From a checkpoint of a small encoder-decoder audio transcriber.
Model: 4.99M parameters, log mel input, encoder norm layernorm, encoder layers 10, encoder width 192, decoder width 128, decoder layers 7, decoder activation swiglu.
Rows from block 2 of the audio encoder of a small encoder-decoder audio transcriber, named by matrix and row number. Rows with one number belong to one neuron. Each number is 200 + 40 x the weight over its row's rms, rounded and kept within 0 to 999. All counts start at 0.
After each neuron's rows are labels from the 100 clips, of 14976, where the neuron reaches its largest size: "responds to" is what is common among them. Only what is clearly more common there than usual is listed. The data: read English sentences (LibriTTS-R). In brackets: how many of the 100.
# u: gMLP up (value half) (encoder.blocks.2.mixer.u.weight, 384x192), inputs 0-191
# v: gMLP up (gate half) (encoder.blocks.2.mixer.v.weight, 384x192), inputs 0-191
# out: gMLP down (encoder.blocks.2.mixer.out.weight, 192x384, transposed), outputs 0-191

u.15,178,210,199,195,146,269,206,166,162,221,176,177,217,167,224,180,155,172,157,179,219,188,134,211,248,148,212,196,206,107,253,162,127,209,202,254,167,149,168,213,221,220,197,192,148,249,133,261,155,218,232,211,131,166,201,196,173,179,277,209,229,219,193,201,205,254,207,182,227,170,144,251,205,243,163,216,148,205,170,286,138,154,238,215,195,164,167,217,231,242,193,197,224,235,217,135,189,175,178,215,301,183,174,169,130,248,268,164,272,277,262,229,250,209,146,228,172,203,173,171,171,174,189,215,194,159,236,193,267,246,229,185,207,170,144,248,286,213,231,211,141,214,153,177,232,177,228,271,271,249,215,156,190,197,197,193,174,279,166,168,133,215,157,250,209,190,117,253,281,220,246,174,194,180,231,193,240,225,155,160,311,140,194,226,165,167,181,226,272,155,191,201
v.15,207,178,210,176,127,181,203,175,185,119,143,179,251,230,163,158,231,182,226,279,196,189,201,137,223,191,208,202,188,177,210,181,168,199,147,138,179,254,227,281,171,195,249,235,219,165,249,186,86,243,247,214,170,122,210,206,231,228,207,154,193,148,266,185,205,220,176,208,241,273,212,224,188,147,194,233,257,175,241,261,227,257,154,179,213,165,168,241,230,188,198,124,167,132,263,141,184,194,182,290,165,228,212,197,222,211,124,177,216,187,199,187,281,174,213,295,183,234,190,223,190,199,141,255,193,213,202,223,216,185,195,250,178,148,154,208,211,223,173,262,262,185,152,83,218,261,232,218,138,162,170,182,207,219,207,247,284,248,168,147,192,151,170,231,281,244,200,197,211,191,238,185,183,216,138,190,215,171,214,200,272,219,184,207,137,286,162,212,282,166,217,192
out.15,177,233,135,206,190,234,162,291,180,180,202,157,223,178,227,140,268,218,158,166,164,273,242,187,241,191,159,205,157,202,180,181,226,189,197,157,186,166,245,123,190,193,217,206,182,146,245,121,205,192,245,180,287,248,236,193,147,215,225,128,193,164,203,200,222,242,174,201,227,199,146,211,183,196,222,214,236,186,251,173,192,271,180,224,195,229,229,170,155,131,277,146,129,195,261,234,227,236,240,123,151,201,229,240,253,272,162,187,233,199,149,233,113,125,166,255,242,193,227,151,149,202,251,218,273,125,252,168,163,151,240,271,149,219,242,212,315,193,207,195,85,172,205,249,280,233,180,174,169,165,246,181,186,194,190,183,234,171,207,202,171,153,197,216,174,199,218,191,233,192,223,236,183,210,268,191,165,183,181,220,232,233,196,199,190,177,208,96,216,246,198,247
responds to: the word "he" (45); the word "his" (30)

u.13,219,237,172,205,146,231,171,201,258,222,211,189,245,221,247,199,143,220,292,132,166,214,225,221,188,134,207,220,130,162,186,220,238,168,157,205,150,231,213,130,160,225,153,177,172,104,164,205,188,248,176,117,135,202,255,197,198,229,225,261,210,138,229,224,176,232,138,179,258,244,218,234,144,173,162,181,215,190,209,218,228,255,235,243,223,228,214,194,179,164,212,178,206,247,179,212,163,157,190,192,134,282,276,200,144,146,142,200,189,223,151,183,225,221,234,124,256,174,182,184,237,196,239,233,290,256,200,181,274,188,205,162,112,204,218,236,279,221,133,159,184,207,239,248,237,202,235,204,157,278,201,185,152,227,217,169,176,156,195,85,170,210,170,242,229,141,187,174,227,184,267,272,139,153,261,228,220,270,209,241,188,163,193,186,195,184,178,270,207,228,214,202
v.13,248,190,133,165,197,272,217,219,227,174,124,241,276,176,220,170,211,261,225,172,198,155,189,276,234,175,241,192,187,154,210,162,148,169,180,237,230,239,235,227,140,195,221,183,221,197,207,161,188,234,159,194,164,183,204,200,221,244,139,220,221,223,163,212,232,230,151,202,157,154,83,196,177,199,209,177,175,270,176,270,212,216,172,227,186,327,143,224,256,243,200,143,194,214,270,224,164,160,235,185,176,251,217,237,151,164,156,213,221,213,200,176,250,209,137,149,188,231,231,193,210,163,194,190,236,153,218,160,197,262,219,267,199,284,157,225,112,176,236,173,130,255,225,223,184,215,294,179,219,151,187,194,168,136,130,256,185,240,77,235,241,271,194,226,239,178,204,271,200,175,218,206,211,177,210,180,276,207,179,181,207,141,186,161,221,176,214,208,149,124,173,238
out.13,227,178,281,160,218,215,139,291,252,155,220,217,204,135,233,184,263,211,111,172,127,222,230,129,264,231,175,153,241,220,204,110,201,158,192,194,185,200,169,143,175,184,202,176,161,218,197,244,284,241,121,244,161,189,222,233,171,191,170,209,183,226,171,198,266,161,133,236,213,192,171,242,221,156,128,183,212,269,225,210,183,124,209,295,235,220,234,245,249,217,244,218,132,221,184,199,231,226,198,234,283,234,259,183,266,129,183,187,179,234,232,155,196,280,206,196,94,298,180,168,202,133,241,160,182,183,174,221,204,198,217,228,173,215,178,186,180,134,165,208,165,223,152,213,211,211,148,163,238,220,239,200,172,201,199,179,179,250,209,214,192,222,178,185,215,158,134,269,220,145,181,220,140,226,204,167,220,192,221,182,159,160,207,250,288,225,185,196,263,156,228,234
responds to: voice: male (95)

u.45,205,194,218,112,237,207,145,115,206,125,164,217,200,197,255,275,181,186,170,215,177,227,206,153,187,183,150,234,185,180,246,204,211,220,205,187,157,196,180,158,230,247,203,258,182,156,238,234,214,242,180,239,209,232,192,307,181,207,128,175,276,159,128,250,191,277,209,241,204,190,153,281,272,137,189,167,247,240,231,174,207,221,171,181,230,260,247,230,139,256,236,172,193,199,147,231,229,169,157,255,214,236,217,245,208,231,137,155,97,88,170,217,172,246,260,196,188,211,172,172,242,176,168,246,161,198,203,165,118,150,153,215,174,155,245,151,177,179,290,194,207,156,181,161,171,181,215,194,164,210,181,254,230,225,232,239,159,220,189,221,278,271,228,216,208,162,169,226,184,217,155,199,222,213,236,199,271,186,244,215,222,256,182,209,139,154,195,192,101,213,174,203
v.45,223,275,190,195,217,122,144,121,170,84,231,201,240,244,294,206,167,272,340,218,154,220,235,125,153,156,223,219,166,220,181,229,107,219,179,235,203,215,219,286,209,208,177,150,282,199,232,102,197,204,179,158,226,165,206,194,222,180,158,211,163,220,187,165,222,186,266,199,209,198,233,175,229,287,249,181,190,239,233,182,232,154,243,177,183,190,184,184,148,190,148,159,216,172,212,219,256,235,235,173,189,199,244,159,223,174,171,215,240,224,239,178,242,199,198,218,201,239,151,229,177,189,140,272,214,171,158,152,235,180,219,210,182,219,198,163,136,108,206,204,225,224,214,220,235,215,143,187,181,239,189,183,179,251,154,161,272,148,182,213,190,276,255,214,221,206,253,253,188,156,223,158,159,152,215,229,162,215,239,218,220,156,261,172,163,164,216,108,146,226,208,214
out.45,252,138,148,227,265,189,194,188,220,228,133,148,197,172,128,273,221,155,147,177,207,218,169,258,187,166,154,204,193,275,230,221,157,247,204,190,180,240,178,144,214,178,242,232,141,205,237,179,180,196,202,200,85,191,236,205,149,258,184,160,266,121,217,206,209,180,154,289,138,169,210,180,207,288,194,245,200,133,199,218,209,213,163,169,159,150,101,245,174,279,187,252,231,214,192,232,194,140,155,158,252,230,247,161,229,253,261,211,211,265,171,247,131,229,178,143,231,151,168,255,189,226,227,207,228,257,240,260,159,150,206,218,204,207,224,253,248,231,256,242,181,146,202,188,195,208,171,242,182,194,219,156,182,204,244,221,208,223,214,205,147,214,182,240,160,219,173,197,203,227,118,213,178,271,188,251,242,186,243,152,138,152,167,173,154,131,226,279,171,208,179,195
responds to: voice: female (95)

u.191,119,152,239,172,186,217,140,236,227,148,138,246,174,213,243,188,224,205,205,226,168,192,200,154,130,197,115,309,217,194,188,223,209,189,177,248,160,234,211,255,223,194,237,138,170,146,150,222,162,198,220,173,240,181,206,163,276,173,183,195,213,191,136,175,189,152,243,227,244,226,170,177,237,178,165,196,218,215,211,90,301,184,155,124,302,183,224,207,151,259,190,155,147,216,207,227,122,249,215,232,232,179,194,235,178,165,186,203,255,189,209,149,185,209,198,152,213,171,244,196,223,184,243,186,294,198,226,221,176,154,217,118,175,198,239,166,257,181,207,262,286,264,253,165,159,192,203,253,220,197,160,221,253,217,192,187,231,182,223,209,266,162,271,212,289,225,218,220,231,304,191,177,150,210,151,200,183,187,184,219,174,170,245,184,140,151,215,183,149,261,206,175
v.191,231,207,236,220,226,133,177,167,190,122,191,113,267,283,202,202,227,191,248,170,140,160,127,205,181,188,246,105,148,149,134,150,261,267,297,194,251,175,207,174,180,207,227,238,107,188,270,254,238,226,226,232,170,141,152,232,205,149,153,222,197,199,274,234,221,227,183,240,130,226,209,176,235,236,217,213,266,219,191,210,228,230,201,228,143,276,196,249,145,122,229,128,169,207,215,173,172,170,254,202,251,193,251,235,247,172,214,143,211,218,228,164,180,217,184,220,186,197,173,215,198,173,180,203,140,207,128,199,155,189,259,207,178,172,276,265,159,197,204,212,239,238,228,200,231,246,221,188,181,165,203,208,105,175,197,156,227,194,172,195,125,200,263,199,180,175,134,175,210,257,215,109,188,231,252,214,221,199,174,199,217,211,181,225,179,220,230,133,261,181,246,170
out.191,219,278,284,164,177,193,173,168,200,85,144,243,172,180,148,276,172,177,272,234,266,244,218,235,96,191,244,272,246,260,173,191,170,233,207,225,146,164,142,197,299,197,127,219,158,182,160,151,221,134,122,181,154,221,249,224,236,208,196,163,252,260,225,233,161,198,212,153,191,143,258,234,169,232,243,218,210,176,210,154,149,213,220,182,168,167,152,179,169,212,211,243,168,162,131,194,224,228,273,217,194,214,199,188,213,199,266,203,249,130,256,224,283,184,165,158,196,231,233,211,184,182,213,237,219,256,229,186,132,199,244,103,214,126,152,222,209,189,175,154,212,167,181,190,221,182,204,220,217,201,198,175,224,154,213,264,150,183,218,194,232,184,148,263,261,227,149,219,175,150,154,256,156,205,218,157,206,188,294,229,189,156,223,223,204,209,221,179,188,195,212,215
responds to: voice: male (73)

u.355,237,152,222,234,255,258,189,204,157,248,222,204,254,254,158,189,179,276,166,190,214,171,174,179,254,214,209,168,206,234,230,235,170,179,146,197,171,223,236,168,135,181,108,194,116,152,197,266,196,237,166,256,204,231,157,245,116,238,165,215,165,161,177,232,203,168,294,183,137,161,124,235,170,230,149,162,186,277,197,251,112,237,165,170,212,229,240,186,192,261,156,195,200,233,185,175,133,175,269,225,217,213,135,192,117,197,176,192,253,216,203,203,204,182,205,266,214,245,117,269,254,132,220,184,228,228,252,207,186,229,164,171,219,202,138,212,244,205,185,182,193,146,221,192,114,255,212,253,134,198,210,270,211,239,238,228,264,190,205,239,228,253,188,227,227,178,129,215,245,108,155,213,209,250,176,206,178,132,167,193,217,232,164,213,199,166,192,260,226,162,215,243
v.355,189,236,238,251,208,221,180,197,119,142,197,253,264,294,220,250,189,184,210,167,207,246,244,147,247,233,192,230,164,157,188,126,140,183,216,234,209,173,216,192,235,174,215,155,229,224,128,153,206,207,191,174,253,162,277,196,223,179,206,239,125,198,244,161,224,242,261,234,140,201,214,234,242,175,169,235,155,138,187,221,226,155,207,153,197,216,157,243,140,203,147,245,133,165,238,173,265,181,193,271,191,303,211,184,203,157,94,165,164,247,235,283,188,257,197,238,199,191,236,183,225,238,156,169,139,211,190,150,198,258,151,132,224,212,184,198,229,227,152,198,205,285,165,279,156,224,175,229,172,200,151,144,159,256,180,195,148,173,178,178,205,159,222,268,204,234,168,187,164,212,155,215,159,228,255,173,233,229,194,254,128,240,221,113,242,224,161,208,177,210,245,228
out.355,223,209,250,144,269,137,247,243,236,202,146,168,191,223,223,151,194,207,223,243,128,274,259,134,242,158,181,214,169,208,151,236,182,230,224,191,138,260,191,180,210,184,228,202,272,205,212,154,193,198,209,139,220,133,210,193,270,171,201,126,214,199,288,148,187,199,214,171,141,189,258,231,249,170,201,200,225,222,158,229,278,125,200,156,215,208,259,194,158,161,242,195,175,223,158,107,260,252,164,195,158,190,215,149,226,180,233,297,225,227,188,185,210,273,172,187,184,172,237,165,252,175,213,278,175,216,169,156,204,201,198,229,171,161,167,149,220,232,198,233,279,257,193,190,205,148,275,181,175,191,134,219,208,198,275,219,165,153,226,204,178,194,242,194,165,134,238,160,223,239,209,115,261,199,181,289,204,119,215,170,221,203,217,157,181,184,167,176,105,241,215,236
responds to: the word "he" (37); the word "all" (29)

u.42,129,141,229,212,163,199,179,181,215,229,219,234,154,230,245,196,202,176,190,185,237,190,214,175,226,236,165,114,227,174,223,207,226,111,267,173,169,157,200,315,199,220,121,233,171,193,244,206,213,295,216,166,171,199,225,155,182,217,197,263,215,289,260,240,137,228,236,212,142,204,225,216,243,184,223,163,142,181,219,209,201,169,217,245,164,228,213,220,163,177,203,222,239,286,225,270,210,253,185,166,133,280,184,156,204,143,265,189,201,180,277,132,225,126,134,153,208,224,239,237,128,233,210,217,192,265,207,223,211,105,224,214,167,256,205,196,159,288,195,187,205,176,168,242,221,177,245,181,262,177,163,204,165,166,172,222,174,222,251,219,148,216,224,175,240,152,105,219,168,226,212,262,215,185,212,187,160,219,198,195,150,169,222,165,116,205,231,164,134,201,264,159
v.42,213,212,235,208,183,213,221,217,223,245,140,205,241,206,137,207,178,187,209,196,246,192,247,219,158,167,166,180,203,274,195,205,260,139,206,150,212,172,263,230,220,164,257,156,218,227,231,251,187,241,279,170,186,159,123,238,216,180,185,203,262,187,156,194,219,204,232,192,197,176,303,192,236,137,178,185,233,178,270,121,216,206,259,228,204,263,192,139,163,199,242,157,198,252,200,163,276,161,230,245,145,189,234,187,195,160,223,203,179,181,221,204,152,271,220,147,218,219,186,171,114,244,216,257,196,192,105,205,174,242,132,244,196,148,242,299,206,193,137,222,141,189,256,173,192,198,299,131,204,212,219,153,140,78,139,173,148,195,229,214,170,232,252,116,198,181,159,203,223,173,240,232,234,213,162,205,170,165,192,198,214,208,231,240,245,199,241,180,197,178,167,105
out.42,250,154,142,208,204,188,243,190,204,232,137,227,226,217,241,206,239,188,246,189,149,176,167,213,176,159,251,251,261,226,159,225,211,205,207,230,196,240,269,215,197,210,284,172,166,236,264,216,158,160,152,181,235,165,188,264,206,258,200,161,142,175,237,209,123,238,190,164,194,203,215,195,134,145,299,207,242,245,177,202,136,309,230,215,186,159,253,152,208,208,211,268,185,203,179,160,176,123,200,198,210,217,139,165,218,201,257,180,176,176,182,175,167,216,241,253,202,172,151,172,162,165,247,136,188,120,188,176,206,152,204,284,165,220,164,165,231,155,118,215,185,211,183,167,204,167,232,262,202,136,235,198,213,193,162,184,205,188,164,179,160,182,150,226,152,213,275,273,131,251,251,155,156,163,299,270,237,230,205,302,264,191,205,192,145,198,203,229,247,180,190,154
responds to: voice: male (88); the word "not" (39)

u.94,184,221,202,145,129,241,196,192,218,186,174,149,226,224,277,224,183,243,232,188,213,183,167,221,195,217,208,177,229,192,202,211,159,169,212,143,199,148,250,175,196,159,229,178,151,178,220,186,198,244,205,183,138,174,267,184,250,253,205,163,194,203,200,166,136,179,189,201,218,276,150,245,171,178,168,190,158,280,167,203,253,251,230,208,210,257,159,202,185,187,231,189,187,200,233,242,216,130,284,226,162,162,108,195,236,147,171,122,203,196,203,172,180,158,185,153,224,293,222,314,227,260,159,205,218,179,253,248,153,230,203,240,146,146,156,134,246,246,232,172,271,188,228,130,243,174,178,217,225,199,285,249,195,171,189,196,204,263,205,165,159,144,169,206,218,182,231,129,135,196,132,161,213,131,179,233,204,197,192,219,140,138,158,265,260,300,211,267,215,159,257,243
v.94,234,176,185,195,215,149,199,209,271,245,181,147,216,201,159,208,106,220,232,243,179,217,259,167,117,213,243,225,168,198,194,171,237,174,170,180,170,143,198,140,278,180,323,170,229,173,246,287,211,185,197,239,214,205,196,238,220,176,190,153,182,135,200,210,198,182,192,189,221,213,194,153,302,165,179,227,228,176,282,245,221,231,211,112,254,214,196,228,238,213,220,183,197,190,253,215,177,240,217,220,207,165,100,151,135,161,180,201,214,189,244,208,199,176,162,146,163,248,237,245,187,158,232,191,150,261,203,220,158,207,238,216,204,225,237,156,314,139,229,142,245,197,231,200,183,208,113,215,236,130,223,173,144,239,176,156,213,295,211,225,108,238,247,202,203,173,133,137,185,200,189,139,232,141,229,212,195,175,216,227,248,146,265,242,227,168,249,197,171,177,225,206
out.94,240,223,267,197,182,207,171,237,192,193,243,160,186,228,252,225,217,167,155,236,179,216,195,148,225,215,180,215,153,247,225,199,171,212,210,204,167,167,196,172,191,199,209,106,238,216,269,148,209,144,191,311,161,164,159,204,187,267,303,177,213,163,146,193,300,258,244,137,227,242,190,181,197,204,257,277,134,136,222,150,204,57,162,247,161,171,184,169,205,178,295,144,230,112,271,216,232,134,211,270,161,150,163,201,220,178,191,208,217,255,231,170,236,187,163,165,223,149,205,176,168,181,209,195,193,180,204,224,286,183,188,137,180,236,254,205,189,163,170,227,182,157,222,152,218,210,195,127,249,208,152,148,257,166,198,234,192,159,222,180,171,211,261,184,217,251,157,193,248,179,176,246,212,168,195,198,174,246,168,219,221,178,231,184,173,245,196,247,210,297,196,205
responds to: the word "her" (28)

u.80,150,268,143,165,154,161,174,150,204,232,233,194,138,227,117,221,206,157,225,157,219,203,212,229,161,227,210,202,276,227,140,229,119,238,248,81,236,189,160,230,177,182,150,180,202,144,210,177,214,259,146,201,184,209,263,137,169,244,290,101,149,247,171,287,192,131,148,218,209,162,219,195,230,257,197,155,221,220,217,175,223,185,135,191,167,237,265,221,253,284,168,193,165,199,278,165,181,254,215,199,251,171,167,216,244,162,200,263,156,156,195,174,214,220,235,296,189,234,228,208,224,218,157,165,202,260,218,223,181,232,181,198,162,197,217,211,167,195,197,239,232,211,170,258,169,252,216,201,225,91,167,197,212,144,164,195,164,174,169,182,235,204,194,167,158,224,211,174,192,166,291,200,184,275,225,212,152,190,234,196,136,238,236,194,238,248,168,241,208,222,189,255
v.80,211,280,157,211,202,200,219,128,203,216,189,169,240,213,205,231,223,152,139,207,230,199,156,115,159,226,158,225,115,256,220,214,201,289,245,200,233,299,176,172,142,232,232,188,197,178,163,188,155,238,242,119,183,254,245,154,196,280,243,225,217,235,245,262,261,177,167,212,185,164,255,257,179,256,202,200,271,178,243,245,195,198,237,204,173,155,237,156,181,246,123,190,181,167,214,192,183,263,209,248,103,208,175,201,167,217,211,236,238,215,191,239,252,257,206,230,133,242,139,179,186,280,128,246,226,183,265,186,226,153,211,224,161,179,140,168,207,165,196,177,180,211,202,171,181,198,212,157,204,188,126,173,226,223,113,152,245,227,180,232,191,167,88,172,201,211,223,238,265,133,202,145,189,198,233,165,217,222,192,190,198,231,233,259,142,209,196,180,264,148,156,235
out.80,232,225,255,204,223,271,188,173,162,226,127,241,198,237,189,213,186,184,221,244,217,212,237,242,211,154,210,189,251,232,209,172,223,146,206,154,234,195,120,281,141,180,221,229,209,218,202,135,159,211,234,154,233,125,187,231,133,221,219,267,268,207,192,81,162,184,194,175,161,233,172,241,132,180,169,216,225,145,249,147,179,241,195,151,178,183,214,139,244,210,316,227,235,200,151,169,232,210,229,231,238,204,193,191,192,220,148,218,217,268,135,182,207,181,219,140,265,274,190,154,175,235,171,218,170,181,159,233,229,238,252,155,227,206,195,228,216,226,214,231,190,237,226,125,198,162,115,234,146,306,197,194,226,212,171,113,189,237,240,139,175,223,128,188,188,205,132,213,205,171,166,227,118,219,225,252,273,233,143,272,196,135,196,160,191,198,227,167,206,217,178,226
responds to: voice: female (98)

u.226,283,146,224,214,208,185,210,201,172,114,150,258,235,262,161,144,221,205,206,224,198,222,169,134,154,131,179,164,255,191,162,218,130,148,188,230,267,203,192,145,236,175,215,224,179,169,181,213,153,228,246,228,197,202,255,242,155,240,238,257,230,239,202,265,193,144,211,185,133,228,148,138,216,210,224,290,228,132,238,174,148,163,163,199,112,204,166,244,227,253,192,229,186,235,134,150,189,269,192,253,236,291,135,149,157,171,291,151,243,189,192,221,193,202,180,232,157,217,183,219,142,238,213,178,185,223,205,132,221,259,229,191,213,243,226,147,289,171,190,206,213,249,161,226,190,164,175,178,260,228,219,168,158,147,187,229,183,197,169,215,281,157,245,178,255,276,203,198,215,198,155,279,146,261,186,148,182,125,204,237,177,177,209,194,233,214,157,200,205,212,177,192
v.226,270,173,200,210,240,177,163,149,187,151,237,174,261,218,216,247,221,235,114,263,177,195,189,267,263,193,136,206,211,209,175,118,252,217,175,146,174,166,267,257,197,170,228,205,175,180,162,219,245,171,231,173,178,202,235,203,226,202,149,277,249,231,230,115,229,220,222,165,178,170,129,203,238,235,232,190,194,211,223,225,176,176,258,179,175,211,190,331,205,103,263,225,159,200,222,201,160,192,221,224,235,158,237,214,164,188,238,208,249,212,182,185,198,196,219,183,277,195,232,212,175,195,104,226,222,170,189,180,191,242,212,170,206,269,165,166,133,163,208,198,183,214,156,225,188,164,208,173,238,151,244,258,250,172,132,177,164,179,155,228,311,107,182,181,148,198,159,197,234,178,208,301,190,163,192,212,221,211,232,221,175,188,209,165,218,138,300,146,117,179,252,164
out.226,294,235,199,185,221,215,180,208,190,212,219,231,217,143,222,222,265,141,257,174,244,180,195,224,171,198,143,223,287,228,138,105,183,236,205,242,175,204,160,211,205,189,117,194,178,164,222,228,177,237,96,184,173,111,170,268,165,231,213,204,197,242,154,213,289,256,198,208,199,140,257,206,180,257,138,144,138,207,194,176,239,187,212,220,148,272,246,275,210,219,215,186,224,191,122,218,238,209,176,195,196,214,274,181,144,176,173,229,138,164,203,233,150,117,208,179,128,189,272,163,162,180,154,191,198,214,178,157,199,190,222,268,183,204,148,239,173,189,145,216,232,282,237,238,217,269,254,133,265,264,263,170,200,269,215,220,199,263,199,222,237,188,180,201,196,194,168,148,222,300,185,195,168,186,210,147,223,198,175,233,184,178,148,194,195,179,200,165,210,143,174,231
responds to: the word "and" (63)

u.244,205,154,226,172,161,144,228,202,179,142,183,224,202,173,195,223,153,196,213,192,266,152,202,231,178,172,253,156,239,190,201,213,205,204,210,182,211,203,163,249,191,191,252,156,199,187,267,178,143,179,114,166,249,241,223,263,180,264,255,184,192,169,243,226,259,210,129,175,153,138,169,197,147,131,224,159,189,223,198,243,150,291,220,197,140,202,216,234,234,230,122,261,197,187,279,268,231,135,242,212,221,225,167,212,191,205,218,221,176,237,220,189,162,287,213,166,172,160,149,170,285,239,171,179,211,306,303,207,135,229,111,176,270,124,163,239,244,243,210,260,253,279,193,245,157,152,221,225,173,183,191,189,174,193,295,208,239,164,191,186,180,249,212,230,151,183,195,206,193,263,204,159,166,192,162,163,176,216,179,138,231,211,150,203,151,175,204,165,194,204,142,162
v.244,208,259,77,150,275,179,178,205,255,218,263,145,196,245,208,233,266,208,207,208,276,217,222,114,252,264,166,225,270,175,209,169,147,159,275,256,244,198,181,192,230,148,208,184,202,251,168,232,156,205,221,245,280,204,231,226,193,204,178,181,209,189,181,212,222,195,175,226,152,193,172,252,298,240,190,205,230,199,195,176,170,195,139,202,186,255,270,220,209,229,146,166,207,218,182,212,284,150,227,155,207,185,244,194,180,155,152,197,124,180,172,213,170,244,265,192,169,126,192,167,233,234,185,177,182,239,232,189,228,199,189,221,247,226,203,233,242,249,181,132,87,174,152,222,161,156,176,217,220,201,305,157,234,182,141,203,202,187,213,132,144,224,139,247,218,158,231,165,156,181,193,218,183,118,204,190,195,239,123,236,206,271,160,220,215,205,156,229,188,127,172,199
out.244,218,251,231,246,223,139,229,211,144,286,210,207,192,131,187,181,173,189,222,250,181,192,188,135,155,242,241,177,198,262,238,229,143,118,236,232,208,193,167,202,191,226,131,180,165,196,182,219,200,102,162,254,253,128,188,195,226,244,222,203,206,267,160,275,164,266,195,250,204,147,175,252,188,180,278,208,183,190,173,191,237,216,164,192,224,208,183,167,217,196,151,183,226,171,237,230,135,205,140,184,219,139,245,157,144,242,203,182,158,273,148,200,238,254,180,161,182,202,244,242,224,176,181,278,226,198,233,159,213,213,161,165,155,136,178,213,171,302,169,167,130,109,177,151,253,212,256,228,150,248,202,169,233,216,272,251,202,233,216,194,241,201,173,167,207,152,172,196,204,258,177,262,201,242,185,149,280,296,137,225,185,180,192,185,174,151,192,179,272,221,192,152
responds to: voice: female (89)

u.276,195,202,220,141,189,223,249,148,162,163,175,190,165,161,251,264,164,156,214,218,194,199,253,221,213,243,186,253,187,291,187,235,221,186,230,215,201,118,141,184,271,175,178,234,196,163,244,185,165,211,179,236,148,199,162,215,178,279,297,170,127,145,162,191,222,159,171,109,217,192,206,203,229,163,177,234,215,260,242,247,179,224,177,138,209,145,172,227,226,174,291,191,204,181,152,180,113,283,257,224,194,185,162,215,147,157,221,189,243,253,168,258,208,169,218,169,217,249,240,217,226,183,225,179,159,225,277,241,232,204,224,179,179,187,250,174,265,146,247,178,198,156,197,192,195,158,119,211,200,170,155,197,195,148,252,194,175,222,274,149,158,187,224,199,198,63,221,131,218,253,169,213,187,144,176,230,214,241,221,166,262,165,208,210,150,206,177,266,290,191,226,171
v.276,225,264,187,252,292,151,177,217,217,177,195,319,208,168,138,219,205,215,148,215,143,188,177,218,194,281,199,177,223,221,153,161,191,188,195,155,176,192,216,190,235,201,192,190,231,171,168,195,198,188,198,255,243,199,228,217,210,142,201,260,167,129,198,165,193,157,178,189,203,254,152,162,213,224,184,194,219,220,264,282,221,247,189,212,288,151,216,196,178,214,284,193,228,215,136,172,127,351,174,233,182,175,117,221,204,145,212,200,225,175,231,184,198,149,209,135,202,217,196,121,219,131,210,211,180,190,154,183,207,306,225,187,209,191,291,215,172,196,267,229,214,213,189,221,229,272,205,213,229,169,163,158,124,214,228,202,226,269,218,177,198,155,280,224,172,232,196,167,178,185,121,138,199,150,193,200,145,243,186,130,247,150,202,211,223,125,172,233,256,145,198,205
out.276,255,225,181,157,189,98,189,235,224,207,239,186,195,156,195,182,159,114,195,214,227,180,159,232,205,247,142,116,164,271,184,166,192,190,262,197,225,245,240,200,153,162,215,170,260,201,215,169,160,140,142,219,221,251,150,142,248,170,181,203,111,183,216,131,198,196,211,175,261,227,192,135,226,179,219,191,185,188,133,205,155,263,149,150,159,177,222,231,271,198,236,170,189,152,234,152,168,251,187,223,214,200,182,236,314,224,175,236,190,183,190,217,191,157,231,165,174,221,221,266,228,262,197,138,114,205,163,288,271,266,169,230,204,214,266,229,182,242,266,147,177,194,191,131,252,215,161,216,245,153,202,141,170,212,199,237,215,178,181,162,242,189,166,246,278,230,247,242,216,253,181,188,177,186,209,197,267,283,247,139,160,154,200,247,198,239,219,181,170,245,188,209
responds to: the word "he" (41)